Weights of a small sound classifier: held-out accuracy 67%.
Rows from block 5 of a small sound classifier, named by matrix and row number. Rows with one number belong to one channel. Each number is 50 + 15 x the weight over its row's rms, rounded and kept within 0 to 99. All counts start at 0. After the name is the row's rms in percent of the matrix's.
After each channel's rows are labels from the 100 clips, of 14976, where the channel reaches its highest value: "top examples" is what is common among them; "peak in band" is the frequency band that holds the peak. Only what is clearly more common there than usual is listed. The data: acted Russian speech (Dusha).
# convs1: 3x3 conv (model.blocks.5.convs.1.weight, 96x96x3x3, each kernel summed), inputs 0-95
# convs2: expand pointwise conv (model.blocks.5.convs.2.weight, 384x96x1x1, transposed), outputs 0-127

convs1.75 108:33 49 40 38 53 56 67 63 35 67 45 52 29 59 53 55 34 48 54 39 39 62 40 48 73 73 73 63 40 57 67 40 61 51 17 72 54 32 52 39 57 57 41 36 41 31 55 69 36 68 37 51 51 84 61 61 73 39 55 58 29 22 43 60 43 65 41 59 55 60 59 63 65 38 37 63 45 39 28 76 65 85 65 44 75 31 34 44 81 44 26 78 29 42 64 43
convs2.75 096:52 48 47 47 68 23 38 59 52 20 57 73 20 52 47 31 44 52 71 35 49 49 45 63 61 71 40 40 57 57 40 84 26 85 53 61 18 48 37 53 53 26 60 52 51 76 47 44 39 72 33 36 48 32 47 53 42 46 55 46 59 50 57 58 44 45 49 65 64 67 67 27 40 50 50 73 40 40 47 37 54 49 49 42 39 48 53 10 55 42 66 56 50 47 70 23 73 48 46 71 35 49 54 49 40 49 39 47 44 83 59 52 53 21 50 24 39 75 55 41 40 40 44 56 55 50 55 14
top examples: emotion: angry
peak in band: 2000 to 4000 Hz

convs1.93 109:51 27 28 63 42 39 27 58 36 56 56 56 32 63 54 35 12 81 34 53 45 54 46 48 31 68 49 66 59 81 53 58 29 51 69 65 69 60 23 24 58 59 30 54 58 63 55 68 53 53 40 37 52 44 72 69 43 56 60 37 52 42 91 35 60 44 54 79 73 42 53 44 64 55 45 46 23 79 17 61 57 59 55 33 56 52 43 45 55 66 48 50 47 35 26 42
convs2.93 094:62 37 49 36 48 08 51 42 57 62 41 70 28 30 41 72 49 39 32 59 35 49 38 60 58 55 28 51 48 21 32 33 61 44 34 34 60 56 63 44 29 57 65 54 64 38 44 58 47 21 42 52 52 55 62 54 34 49 67 54 50 57 63 70 23 41 65 48 40 48 45 31 66 56 68 56 44 55 45 24 40 52 31 35 41 31 53 56 52 42 43 45 71 32 41 31 08 31 56 64 64 54 77 53 36 54 43 50 34 55 53 30 26 50 65 74 60 54 56 90 77 52 31 53 52 25 82 32
top examples: emotion: positive
peak in band: 250 to 500 Hz

convs1.60 102:39 50 26 53 32 41 66 23 06 54 39 33 48 60 58 48 30 35 37 45 19 39 51 47 41 48 35 56 30 24 74 39 64 46 29 81 59 27 47 71 59 30 53 30 34 61 49 18 44 39 42 64 32 30 46 34 36 58 51 51 38 42 31 59 62 69 55 47 56 81 35 44 45 49 63 31 39 56 39 60 49 39 60 41 57 40 63 32 39 56 70 59 47 28 62 23
convs2.60 102:45 62 47 67 44 24 61 59 60 43 49 83 55 63 44 47 47 55 61 80 19 44 99 52 14 79 54 76 45 46 82 37 54 68 58 29 15 33 49 65 52 30 58 60 68 16 20 50 64 54 64 44 48 45 45 29 31 47 80 59 52 62 47 63 34 82 69 72 24 46 44 75 57 58 37 23 52 49 58 40 29 53 36 60 62 19 61 60 53 48 51 42 47 51 65 36 50 60 58 65 31 55 49 43 55 56 61 47 68 57 32 43 68 45 55 79 67 67 55 41 50 52 48 55 49 64 57 61
top examples: emotion: positive
peak in band: 1000 to 2000 Hz

convs1.71 110:33 50 42 26 47 36 51 51 44 57 52 23 61 49 67 50 66 80 51 24 42 69 59 45 58 53 75 49 56 53 32 54 43 32 27 46 42 34 41 43 42 63 46 50 47 68 26 34 35 58 58 41 38 37 43 97 73 73 41 50 84 74 54 41 59 44 62 49 50 66 56 20 44 48 84 78 48 36 72 37 48 79 40 39 77 50 61 34 49 58 66 45 42 44 54 38
convs2.71 101:64 54 48 52 52 60 36 57 76 52 44 63 06 43 50 20 50 35 51 61 57 44 36 26 37 32 40 41 71 55 29 67 47 74 58 46 55 89 64 62 37 37 37 75 46 69 57 57 34 75 60 25 42 49 44 39 55 48 73 70 53 50 56 74 42 54 53 33 62 32 37 63 19 38 67 25 76 39 59 54 51 46 54 44 64 27 56 80 49 43 45 90 56 33 56 35 74 60 67 53 69 58 22 44 65 87 50 39 45 45 62 60 91 41 44 51 47 41 37 80 27 37 46 46 25 46 46 56
top examples: emotion: angry
peak in band: 1000 to 2000 Hz

convs1.42 103:72 50 17 35 42 11 52 52 49 50 45 22 55 37 24 70 26 44 54 57 59 54 51 42 50 65 41 40 43 61 55 64 32 75 42 44 60 63 41 65 48 56 36 50 39 54 60 18 42 40 40 57 40 50 45 37 33 59 25 19 33 68 32 37 54 42 51 59 38 63 47 63 40 27 49 56 39 69 28 47 62 36 42 03 29 68 70 22 64 41 60 44 55 34 44 54
convs2.42 103:55 38 50 77 61 31 45 46 46 64 63 31 33 56 45 58 75 37 04 75 31 50 46 50 40 45 49 28 61 56 16 68 54 58 40 40 53 34 57 71 38 57 07 50 63 13 64 68 35 53 29 43 45 33 68 44 48 59 25 66 51 48 58 30 56 31 51 47 54 99 58 60 63 36 32 46 47 34 63 36 36 49 37 39 58 53 22 46 49 44 32 58 50 40 24 67 59 37 32 41 50 52 26 70 52 44 71 58 57 71 49 70 84 60 48 56 47 47 47 39 53 50 55 39 35 53 60 50
top examples: emotion: positive
peak in band: 250 to 500 Hz

convs1.94 103:77 36 50 53 14 42 50 23 54 14 65 27 36 49 52 40 53 15 54 47 77 68 75 45 69 39 61 57 25 51 38 44 49 54 59 38 38 72 29 49 56 58 35 38 58 63 50 34 65 33 65 48 53 75 34 32 34 80 56 53 70 48 72 58 50 43 36 41 59 62 18 71 47 45 83 61 56 41 68 50 38 24 33 50 45 61 47 39 44 45 45 54 43 47 52 48
convs2.94 111:52 42 45 33 85 61 54 49 46 44 42 65 64 79 43 56 27 39 59 75 84 49 24 57 28 56 35 53 73 39 58 57 75 51 41 30 40 51 49 51 61 70 85 61 40 83 54 27 30 47 17 51 59 34 48 45 03 41 68 63 50 49 57 47 52 36 52 47 38 36 50 47 51 64 66 42 26 45 44 57 44 55 03 76 32 43 36 43 49 64 53 60 47 66 25 45 58 69 50 44 45 54 41 63 59 46 33 44 46 65 49 45 54 23 66 56 71 49 48 58 67 57 45 08 42 62 34 56
top examples: emotion: angry
peak in band: 250 to 500 Hz

convs1.39 101:33 37 28 52 36 46 80 65 58 34 59 47 41 58 52 31 58 50 65 41 52 42 44 22 57 62 43 46 58 51 58 61 68 30 33 80 73 40 45 32 47 38 49 81 45 51 39 40 72 44 66 34 53 52 50 69 68 69 77 37 52 67 03 57 29 60 43 73 29 46 48 44 56 33 64 26 32 63 41 74 43 33 46 37 69 39 34 17 49 43 64 65 54 45 53 58
convs2.39 110:42 48 50 79 21 63 58 57 61 53 66 64 57 33 57 54 39 30 97 54 58 54 41 36 62 41 37 35 49 42 39 74 36 34 55 38 60 57 31 42 81 64 63 75 41 54 60 41 51 43 46 72 52 53 34 41 55 65 63 74 52 57 47 36 30 57 68 89 57 71 75 47 61 50 49 54 82 59 42 44 59 47 32 81 43 53 43 43 50 49 24 57 59 63 57 32 51 33 75 64 28 49 46 67 41 07 45 36 68 50 42 61 37 61 63 36 77 62 58 08 55 57 51 60 52 30 40 82
top examples: emotion: positive; emotion: angry
peak in band: 250 to 500 Hz

convs1.88 105:34 57 43 49 48 45 67 87 73 63 62 42 36 58 60 75 53 31 50 54 83 31 40 44 51 25 24 43 49 29 47 50 44 41 69 54 53 51 36 67 54 40 42 59 54 32 45 66 34 29 58 66 55 14 51 59 53 36 32 33 69 53 59 49 45 55 58 63 74 31 34 24 92 70 47 48 37 47 56 48 60 48 33 40 85 31 50 57 35 41 26 72 43 42 61 51
convs2.88 111:67 75 49 49 65 69 44 61 55 46 66 48 66 65 41 47 76 39 18 58 41 55 54 45 67 42 66 29 57 57 77 83 54 71 48 45 73 91 63 25 78 60 38 52 18 49 61 42 36 39 22 46 62 66 46 13 49 52 72 30 54 55 62 86 31 62 45 32 63 53 48 67 73 53 33 48 35 44 29 51 35 50 55 40 44 51 68 55 49 37 50 63 34 40 65 48 33 59 34 58 50 47 21 33 31 13 29 60 61 34 46 45 36 51 33 33 56 43 43 37 16 62 47 38 63 46 46 62
top examples: emotion: angry
peak in band: 250 to 500 Hz

convs1.80 081:38 48 34 59 80 48 28 53 84 25 38 56 47 38 44 54 72 84 61 53 32 60 40 86 52 61 58 36 51 50 68 44 85 53 59 50 82 47 63 67 49 60 23 52 51 41 43 46 73 40 47 45 39 62 54 51 60 38 45 63 29 53 52 61 22 58 39 20 69 30 31 57 63 65 53 62 75 37 24 37 26 49 42 39 53 69 41 62 43 43 80 48 50 55 51 55
convs2.80 105:44 49 46 65 33 48 41 59 38 71 41 71 41 28 59 41 57 46 84 69 85 47 40 74 35 36 15 55 50 61 68 49 56 37 62 57 61 13 56 50 70 69 55 31 65 68 59 17 40 70 41 56 41 27 44 27 65 73 42 32 54 46 47 51 44 47 42 69 26 40 30 43 36 54 43 55 56 41 35 68 58 48 39 99 61 57 50 66 51 47 20 24 38 49 65 42 80 61 70 36 47 44 28 36 69 37 61 36 62 76 48 43 23 61 66 27 66 53 53 53 55 42 48 56 39 48 34 54
top examples: emotion: positive
peak in band: 250 to 500 Hz

convs1.90 096:87 28 55 46 66 56 34 35 62 67 61 47 36 49 65 62 68 41 37 64 86 62 45 56 41 44 45 36 54 60 66 48 63 59 53 51 63 55 35 48 39 41 52 48 51 34 54 56 29 39 47 57 31 12 39 55 53 31 46 57 61 56 56 47 59 68 49 77 66 29 21 52 67 60 37 45 30 51 47 33 39 57 55 17 26 78 37 49 31 75 19 53 57 71 16 56
convs2.90 107:49 46 44 37 59 64 07 41 35 57 48 59 35 60 66 34 39 46 05 37 68 49 35 58 44 30 53 57 49 17 27 51 59 48 59 75 43 73 49 42 39 32 31 53 77 49 41 46 29 32 30 27 45 50 10 41 35 75 70 47 58 32 48 62 68 73 64 49 77 57 61 35 44 42 57 10 47 47 31 24 63 50 62 52 47 56 56 25 45 52 30 54 68 67 58 45 55 47 26 43 35 53 85 33 44 29 47 44 28 37 42 68 70 73 70 23 58 57 61 53 39 66 56 60 36 39 40 37
top examples: emotion: sad
peak in band: 250 to 500 Hz