python train.py --model="sound classifier" --dataset="acted Russian speech (Dusha)" --train_examples=26041 --gain_aug_db=10 --n_mels=64 --hop_length=320 --input="log_mel" --spec_augment=false --win_length=512 --targets=["emotion"] --num_classes=4 --arch="resnet_bottleneck" --norm="batchnorm" --activation="relu" --depths=[2, 2, 2, 2] --kernel_size=3 --stem="single" --avg_pool_shortcut=false --widths=[128, 224, 384, 672] --label_smoothing=0.2 --loss="cross_entropy" --init="torch_default" --residual_init="zero_last" --optimizer="muon" --muon_scale="match_rms_adamw" --lr=0.002 --momentum=0.85 --nesterov=true --orthogonalizer="newton_schulz_5" --adamw_lr_other_params=0.00085 --grad_clip=1.0 --steps=8900 --batch_size=128 --epochs=43.7 --lr_schedule="step" --warmup_steps=170 --weight_decay=0.5 --adamw_weight_decay_other_params=0.01
Rows from block 2 of a small sound classifier, named by matrix and row number. Rows with one number belong to one channel. Each number is 500 + 25 x the weight over its row's rms, rounded and kept within 0 to 999. All counts start at 0. Numbers have three digits each.
After each channel's rows are labels from the 100 clips, of 14976, where the channel reaches its highest value: "band" is the frequency band that holds the peak. Only what is clearly more common there than usual is listed. The data: acted Russian speech (Dusha).
# convs1: 3x3 conv, stride 2 (model.blocks.2.convs.1.weight, 56x56x3x3), inputs 0-55, a 3x3 kernel for each
# convs2: expand pointwise conv (model.blocks.2.convs.2.weight, 224x56x1x1, transposed), outputs 0-223

convs1.22:517507497478467495478455465473488489512494486509489505451482514514512524500472531486493481471495481544499504491476507518475525526496492505496521488480541453511495490464477502489524498523474514503533492482501522530559499441482483518542501486479500450489510512514517544527445486489485488495516511465520521490513475491516493459514525512519529513506501521521524504536520505507516501512532532537488483460483490511537522489512453485490487467477519499488510467483469485512507525522508542468479518531473514497462497508478477491459510501456507565520455475496499534504540518496500510502520475502525510495451482469482493465512463530489508476478512508475521526474491496517482526499530472490494522488531500524528515511523508487489498507473502514481507483490488492478467513496537456542524455459500461500493462519530458483533512525484525540486523490500460466500441503505509524526483472442484464477481455534466478524513503505468552520438454486461518529510521583497538507494505507525470483552459474517482505498518472442491515507497481536502510496519527547524482539522502494464491447486531483492554502506502526532482520501495467447518462473530518459509479540533480481467565484565505478505512525497504508498491500509501486563471485523473488514503516475497494526475492491504495445495473492493456515506522499497485483494520500505511515506508441480505481497489465531471476482474500493480535474531506529526481496517497495457493465503483495510438558514503491502519512536499487460495514584493516535428468484515525467526495544486545514483
convs2.22:492527525486488560449531502504474499527539497482543545558489514509484492504472519499495509493491544503530507486521448502489485498475492492531507476516546503575506510526486498500493532452488507499533496497511488494496505527493535525490480536507499512511547484505522481481516501479517501505488467487505438511508505504500500509509539522525517498471500513539508475464512455480522542558466498508524528507520507504520477475544493470512495540446497494513507472519493538495518500525516455503436506509484473473529506499462471479473485484483505502521532520504539484502455481500508510494518494494503494425510508533504538529487500517526471478491520490570476521516484495474469516419463
band: 0 to 250 Hz

convs1.35:472495486505490486424486524505491525503503473519485493502476475506467496513470476468502511500529520491565546459467440491473513507493519494516461497500479480510522534493470474465461498491494528513494492487495475506529491527490467495532498489501529502502508508462506484541472448491506482498477499495559481507525492536533484503469527505479491486513508501530526455503497523505503468480538465468500471463543488525526481514465494454506523514521461524497479518497496526483464547496511495487527501512491498539485454544502529536489563500502507474483479488519488480468511555503541479488519511496498469473467492514500494470559595511534479475546506548477508531482467521517504502451491566503541522501505487491519517473480505467465500522515499504510523525485454492477481477471496507472586534472530484509463463472487509500534518525496507479495459563515502472544507493504499462512473516489531471468492461527495474498513501497497468476462533527511483511431491519486509514479476487473511446525462478489476470505456504486461489514504484542547513509519514500482499549565470560574513490499522528514461507484493475494504488507508506493496464483475481502512552481504553504468462505517506487461469496488516488506489505515480507508487505504497451518520495462454517491528512501484522515494522522492500483506484455515536506490479502517505535535506542509471535512478502519506504502515496538490453540519498481538486483495481531485492503498543491510474546542475536472500516475479489504520491502475505496503497504506525535500545467510524499546
convs2.35:533493475510522523505570517525481490511540530498466480486508496514496502500422479498511549501511514494530519535490474505496544480492479484491500512509549515518497506451481500505431502476526518532582507494471486489516514518485477486535448474522517507513495488476483488506500491484530494473559471496475484491509506525495506497481494519457453481456501549519481490477516481431562499514458466538505534486469510480451494510495479472503493488492508565509520468487494499495501508560516515477564497494491519482504499530504538477502506517479502531495534492510500514548490466502491502514501473544483487484497496516505556494492513513486491490503482505492510462481508485495540523448491
band: 0 to 250 Hz

convs1.15:490511510517527501480522517500512503516484528524477522518559530509529496498498489489484518484495521487501527522524512496488505484455546496509458476487469457500478458518546537492504479453485486477517489515536438493485506466492482498518467487546514491498492497477487512477461511513475488470503502491530490516492527515503534481484515494477483500496496513492497537443491549501515503474513464484476541504461543463515473480477463503500455501490520488491544511531562511565499510482488530463494496476487513519498526490497497505528489502544489505501498488444486485501509484440466480546477467494519491512475494503504484553486475476454461430510512467468522489502524476516470476504523546525491505477478464524456504471478489457482495523467461490448456487479527489506539530495501472468502494493513522503522488455505470477551454508521440490517532467504478485468513489490506469492496469508494477527547479506496501536496523537490520546467496486476529507460498527491530498480495478491480486487540532518507514500477513482490508512509517492533501505514480483508519490518472482491484523512480520503467527469488513496515484499499506483512521512450514474511461446466492550480527476483512509546562448486485472542507497536489478518527530515490494503514471524505474540511484523449476509469448499476492517518521515487467520527487515516532507520532520496496558481503566487489489467464479501523490421523547509507532482527545514504520469462558524523549498462520533565499522522479497456478519495516505489494510519523440502543478500513514504472
convs2.15:497529490457512516488485514531513493494548506472471520511523524486524504498474495508503484521489502503515524513448482478497526521501468504500500487479484528450496498511479480520501483485508482523501539488498483548527491514461476488553554497515499479494510508533522480483483507503468519505530481468464510511509554534489465521524498487494523494489509474532497501468519489489458529487504528458526509530490526482526515547524493484522534459530494469475502504507456501530534525474496540486475505523501508491467503487487507479521439470464580571413507534502461488507575511523491500502510514542495527535505499520514496537484522514456501474553541496456514486503509507471511514493495
band: 250 to 500 Hz; 500 to 1000 Hz

convs1.39:520518500483499483503490482516503474510518537475486491513484480468480475505502523509481516519514467530512460508486456522549486529527487514479527502488500508459487493462473496512567477515461511520526508499469481528469506536458503496459478511461506506481471544497461505492515467492503479504529500540563539486516477490505458496502491501507499502497483495536591498510501441487447481543485523476478481515492544526551498505515486552502500521499511515515504486505493525501416531473496481498504512498524472492524490497505506498486532534490520472481511539510516481475549493482484516513499481512525487503434514516490510528515490497495534521480471484482488503484467506463509526498492486515482488506478498501515529519453476504502443540442511483436508508540529495491542522472449534470491480476495477470484460478505479509511532536504467480481490493536521505499522511470516530464499496502469481534498477496560514498504503485481476493531510500486476480475495481511480495460495465473496469563525438512481480470483483464487495480510516534502492487514495496485506508464507512482522493508562455449481527491492503511506488500507525531473476506508462457513466492454494505511520503515509474470533484495531504501488489517478485538468511518487518508464475516515531479476506521441503515470489508525503492517486529491485497525462485491483496522505498543525482537524476485520520446469518478528480529513491567481440528489450548533464490502496500504510480545511478491473494491501501478504472538473458457481452505529549603472522471490541535505
convs2.39:528519535462570489495453516527474478497506487501493510518485491487489502504542477515501508481501522502489492523455474499498490513520517481526491461511523489490537502528464520494496506456472488521519510478516486410506494517464431507556509510514502501483428501525516500520468504490466494493523490505484485496500491487477523490491551534487485484474503540500519482497520519489539521476485468504462506465522458537494493504491505497537505534542500478473515529550463479474483487486467519550502498498485508483550506508479451527509483500528443457502487516488557460499471479511512473493479513528510514520511486514512494476482491473488522476538495482531525520535506538464571531470504
band: 1000 to 2000 Hz; 500 to 1000 Hz

convs1.51:509502483510472478468489475461471547477502528445520497473528524508520474499496496478483469488493497554483464508476506500487487498492519490477535473521531457499500508466533521497452493571541474500444476487507503524505471507506482485506441472518478500524498510476521484465520512470510528482498471478536508454495478431497509468495480495512505488503518492513534464506477424515520482533498480498503506436434483481503479521511467546517471490472477479493495455552507507501530506499503467526505552534509484475463491514477491560479501483516475515468513524496489494504521544499526493502481509475513486474489495528493514500478456476511488508486487542476495506510511532497505523508499487501486529488503498517529501522508520512487512519493503489465490514491497476515497547496526523526490488498528503449475514512475486525489475496488527476472438516529521494452519471478551484505453552552498477542494524484520534471517517489481470465506512457527476501509501493539481496524480495439464521532478499550515481480505506481567527511502497515466458502534487484503504493484481531473514494500506478567539513524479477504489507514521554496483511471479456487530504504532516498510483596506562541522518495495489457522547493540504471516518499522479513503491508509504543490511506513469485485509492512506460532459470549484473491495478509518538468480498432452469497463481508513504490466489502476523531457496504511489487475496489475487475471506541459488538465467478471484539497491500479551517477492522467529512506517511516493487500481471474508552
convs2.51:496504469487475518481470522484521491500491522513515502487542521482494505501473479506525490502520535508504486446483505519517453473526501462518495511514499520489508488500491490491492491442503485533563530499492491417497506500492553488482541504535513483489516490539487501471507502510514503536486486507513542499532500458511492503495453467507490509523517504486542480481502474521537500513510523481484491487489475547464551469485526494505529524522500475515488483547494548468559516474518515469562518487502520485487518482540533517497482499512503512449459508522516512503489480472490486522516505466432508498493507458509549446496475473487552508476565520561505470505478478484501482449515
band: 1000 to 2000 Hz

convs1.47:505459498501472497477483476486497471455492519497503524504499485468485464491543508449478493508498495507499496484501522495527487499504513503511454509502452488477496528537509477500542479454491482503501509513518501511509504546518556498507512513488492513496501538479558500507488486527495499483494493477513487534486518514525466508514520493508531505504526498515463463502460518519525530473464480538465478517467469550510518486475511514493505497479496474503517489490510505555493522493525492506529473466537490507507526514498464451455517497497512537547510496460514510484473495527506457529486476494538488522500507462514497501558490464462489530488530513481521512449505533487523508529517484502493505482521484549515514507469567531503487466446495513467511514480507519523515526515516525501518463519483571505519522469520487487498533488490554505514487481519462469520501473507466466491506472474511474545504474516460493541461473507529534469514473477512483505473503546517529490508529466535527431461513516495510511501482496505463497523497523527489509488507486507484493478488489483485494505496532499470495489476456486501481482532493492480551573489489506484422484441504476477527476498556499510521484456497519495502514504514507496494513508450503419494478489542467518548486487472478490517525518519499488512525484509537475501457502541474504524510494490527480533489472530548467493510503454504485485521505492509472496507486520512482485486475474575515492582484545491525507535498551503534512509443458537524456598476480504491492506490485521481548
convs2.47:514512513485503524507430554525502505476495490466474494526502489517499507500496516496469544526509514494508486443438561489449484472496530486448483499480484545515514509497507517492525461490516504498484505450515493508514478499524444492544580509488494503472514494551470492492509501553496508508474502502488508493508513524498527455503506473573492438470504496484488534471498495495502482582530532479534488495492522505508536506502493522531521498542500444528490482455497491468508516502513481539458487501510473501544528543500492528507488490478474506511519529495456465508481522466508469505472527495496482535502496533483480492501500495529530482454519524509499517507507507500508475523516
band: 250 to 500 Hz

convs1.10:475436522499477485509521462515488519515527522466515503530505532499491481508498467482494503502510497537529488445499515507494471515504559497539540498487483487502452536517561530508513442524568488485482489488498528476487457480507481466506491549543511489522535489510495507476494526533486508490535501470500464522487503520503500529497493515502519508497504494478502491492477537455517507483497514450496457498519496485454494520486475506526484501495536497491517464523484499515461466491517470547515475487493513487472489488501502490473492508512541487484526496512499485513490493481522503535515503505528476484507498503485478595523517459469449484473493525523502485459508522500494487518482456533509476489514479463509529521500489460502490542524492527487523538440529447496532462470454461483534480533538515510510547513478496492508508496492519483490512496507512509451489538468505521458504468464481509474518505458541564513491473508457466474508514470499490488496486474473500534493492488500495455478509528505480520472462469480500522501519500539543478484490467517505511522479518487445525483561503457547505519519510506480488498478501511541464514484527528507495562511505517481485478521522557522530500534508516475483504505533533500484486507481485498467495465528492525510468526471522513463550492489484481487462520490528526511472519522517473489505468473444501485482503486521499486506524544520498520508461488485502497464509470521516490481441475495507501573510519521503488500484502511558600512515540515524494471460486506507441488503540464452522
convs2.10:502491498493471508485478485506502504494504523524485535521501511535510504497466505489484522486493459491492506480500494505536504483504519476450509463485488468531459510474535522516458460498519467497525527514494509483489482448461511496509507480496494514499528495532459509501457500477493462482486506502465527502513488498497500528496518537488509555486473487521478554525505471495483527485523472502540531494523578475488468474514460465501535446494485465469499480509496544464528492503478508434529491493507526501495468507489559493497427504493504531509500557501495486461530520518509459542489483546494466407495498510477532516519476517476503455533504472496508472506498471505540497484491
band: 0 to 250 Hz; 250 to 500 Hz

convs1.33:537536470494500435492530469513491513510500491533500497469568458476525430501527481486539509483503513491463500494521512508519504490484479499503501500515491460490472499471475511509517521511520550523481510517461509521505492465463480498496479514505498528515501533463487501487492491489477498505467477506503509501520471484516498497506498506507487512515515504497574526469488527460502511537559460502515526439478539506544500508514497521503484506512496480516494477515558431539470455527507510479461519518520490510528475505529468502471476501522499506475479503483507571506494486496503487480497517503497498496483508547517425516499482501499494498498511484491508495525441452529538551488498476515521490502517497529488467508526481480498516512488523555479504521497485500473477463500486470511458495516452532479511490478538461471553494539535458492515501446504473526524492518472498502483483499508486507487519487485479512466441578507455493509486489497478462475510461473529472477537484503499466503534542514507528479502530491477498508489516489500503442493504507505526498511494470452468502489507501505484494489489509499485494510547508506483504497443522528487481470485524452510552502499505476498499501509501516534513512515496500498503495552527571501467489505518482519533504469529469523538498456487490489483453516554506481490526460507497485491498518491442568514472508536468461512531412539531470500506458474492541487445523521466530514484515519473523546504494496495505510528485481535507498446502508468488518481508524439543517485494525480492470
convs2.33:470526531465507508500524481497482489513532474500438524535567511506500491495515492510498488509519513511499507500390468472501491533506494494534489478532496519552508491525482489529530508464500487497520492504490462498483514503520441492511531520511512518513509490602478451488500505515484495482525468509471502533482503494505497531488527509472526493508501477530474461495508488495492534474503481482527511504504500480494505560471522544495470537493519460486506493562497471466472543499456494563521469519503482509498511513528517499483517519496454482489526564493507475503486515507502480540495466493495499549493489495516506555496474461490484521516485463494522477463495514509508488495464
band: 250 to 500 Hz; 500 to 1000 Hz

convs1.13:545486474526489487523499452509449480507490462504462501492508548500528500503498489501491462469514467498506515525494513555509480537500502544513473478471491527480522554549505545458434470528480481507521504471501490493500482512473483489489514514470488514494475481500507506497560562517488515475527520479547511495512508529564525487479471480475493490472508481500497473505517503458494518496529539520492508504500510518511474502510499499498500550491496541494482511508486503478452500494502498491472511496544522488531470500506466519518525465520549488523477547571489487488511529507559488475525520493507469456495464526488494488503470484480474497521498503504469485499454436539455461455460510485501523483498493499474467513524455484489480461480481579498479599494479528482492510517439501513516533504468517483462533512440524490508511525499500535503470480516490519506494471483491484468497472500521499474454509512473511430484496487526509537473468496500473499487506450534534537506495464519516481549499520496498488495511506555534495525529514528529517481469514529517504520464548516459485509473488500514480512482526509480492531520500470519496521538511510497435520467537469493515527476490518534531488486443490503498517496516512493486508482496492483524530523489524487499487450530480452479479485487435464489505530482480482494491533488501510467503502520479482515532511498526488504496506499517499483504539485536509463488448495503479498473519537510534461464485494434467487468493495504505456500465522509456523469473532489515503494511497513477505
convs2.13:486471552490506488513502473476433503522504515457498460498471466509494502509463520495500539478518546496486477484503526508557498526510523438483507484491496461458556504452489522486505512513488478508534510494502500520531487503496503512534487523506484509509474492467491506484518500502538528466470522498494458495523466472487508451516514521512498478498485524478528498502501515523551470517504489537527521521496547489514509495510418497472503518465499453533511513493493506496503551493492473465482486490509487506434532542473525528457500466509520484466512558490537503464521493544513524480473468515495512493489501524535549524530521486510524468507494500506456453510489488486542524544476
band: 500 to 1000 Hz

convs1.27:499523510495518506497531489475474487507496493523512497462516488479510491538493445481496504519515519508509502477491508496514502509528489481482470509485493499473475491494498498507481526462467498517488494488503507503514483505507499514522534506475527477495495482488495461516540503504556499471522501486468550570463522522411544538492516508515524507499495487524503507487523534469483472465450475481521516493521537488533522487517509486473450494487494512467509495511519462476500485505533479467531485495521494502496526464521532500460473479558530487574463493483477472519521487476537514515536501498512514491609524487557509464549524492497508505511489479481490495522503542503499498551525557497468524489491530479491478518497489525499459532475508497441508546478482534495478460481522484500542512501503458472499544499507534482502492515491442468493525489510491472503545508516527505517501488508487450485528510510518502504461507517512552508479488496496518520505494475471512509466503539523537473498517491470515552456512498536526497558536500540519473499483481488506511509512458473464503477480517511490531481528477502532484511535475491487493496478464511484482491522513496493471489492500550478422520484476514486500485488509482482497495483498549481511524495487515465508524493500494515485522563498501483470501502494512477524515498499562491477554498462508523529464529496499537523542442484531469483485472435529493484511539521518473507557514474525508441550480444484481472490525471520531490517536489445476450497517510496506505453502515477491540
convs2.27:517486529504491498499509507471526491508537474507554522472519502500527496521476494496492519465500570502483503515538491491522518451485508518492495548454537504482504498460521510527518496508514501501471513480480505514506509512515542509476524465488494511495539529462499535502506503489497486494505516513484492464489528484509524485475508504568518483516443527487512492526495516460489487489585530474518480489496448500499491450485481498467456531522539550517499488470503506498560507460512519468457498504505446500530507516478460560502488482486500521515541462503481549501497422558502527498505472531489515523499508509488508514533538479503511477568495486470477494514480497506482516501509
band: 250 to 500 Hz

convs1.50:501488506477468507494499512556501477499484498499492552500459514492499491471500493486461496446521454493540469487507536480490498484475523472503495461460518497492464494544478527522488457503521479542473525539474482438442513494473571503469454500485528510550474485515513492539541483496569552502498514478500477478529492485493507511523529491509506517502508520478495515471489500458486493527481480546508501452506474543490488484488478488499497498495456476473491512515494572496441516451488491481518487523463499507472478515485470510470523510519480472502524502535482504507509512498467521534503520516494521528486475507510525513516503446491503480479483483496489489455479516485486474459522501523496522506538540482539546536513485517505482464504488499497513512487550523499511518474457536446504451478494507474497488490494493469491451471524476480464455457479498494475520495498485500488491499547476513506479498502466481511502510513489498513491487504484524454462514523541475572533489501493492492521509510548470500502494518501504501512510505508530521514498488521548502504489485496496521488490477537533514477487508498454531538512536549496468510505475495509463470502489493520469494554508572503525544496509502446494506526460474496486501512500459464502514510509554538481529511557521490527504472520559487518533521473509519475509463461458476537464478517499491510484464500531505484458512450475480515507495502565487521501503485474459460509465519510497509477466508503528442518487496493462499550551518473525485527486522474461505509524486486484449
convs2.50:483529569498454502484472518481539503481547513458519433526508472491518494507490527495512504508498496503502531482496521507482423505491511512463517496497509489473498512519514525480531518495497477503517488482483506493514508489499509489512574496508525527486485508509466531544492498498500490496522490514482541505461499512504494465521522491515499479499489505477450459453496507547503513498507511473505496495539462503510501482537566560519538513528515478490497507509517498512505522467494538434502455502532481503533479496532472485464438507490518554484476518500481483511498514479514483484508519502486468528503548485476488555498486510496536500488586514532450519471519529498495532457487
band: 500 to 1000 Hz

convs1.54:506498468524499470500525506508481498501504513511502533460477509422457463495455480503486486517529513528496472487529530472482502507484530532513521510488525499499487529551507496524511511512539481469488490469498525473489479555523447506514485545560454494518504499522464532550525470493483476477473514537515503500509494483484518488530506495473513488496521509520525520464518479479444499490515485473486449532525511503514475483547511496512506494527508494491461494546521515507491480502516518519559514484538502537481531502485485499496499510487587509473464521513479558525427484458514468476492474476497496478458455479461516479536543500476502472487509495511527489535463496529487474559506572511511498504497559483518504494474520468474511495537495474532495491477485482505509509509524481468505483519551479455492471496530525470498452573521480486499423494496485501508493508528449492463455481482496513496520569543518508502469462460493488519477474505484513510493490548482449465517474464471491520497530485489502490513499496492488481511518495486540508468500457488528464514506472500474456507522487538542569491504550506511500505490474487536500476513511467521523510483478535474504556537508479482514495509482498510505479494516499499467508511487501458476496501490491544482495478485505487476503476489477483495519514501559507503502508508495479522501474499465495485515509476500504496539529540534514539472497513532451518554468489546506532456491488515529483521519459494494510489488488523501493489552513500508492504513467466532501511516499494460462
convs2.54:508522523499569479499515518505536488504501523528487497513464472506471488484461486501488512544509476517481478528502494496529495507493489509449497506497525489549501493523499499497548525494511480505477450498493479536514480498513513521557508441495493491495488495478478482517461497495504480490497541499505502510529501507496482502510439535508495544463519504524440482480504497494469488482498516471566506518528480502472491497511539459499490478553483527476493442514514510489497493530519513507536503530480535480492505595463492453550449492513515572520474507495515504503477468490509499504518488498523522508497516504488522453515515502506527516472469557458493514491456495496566481535498
band: 0 to 250 Hz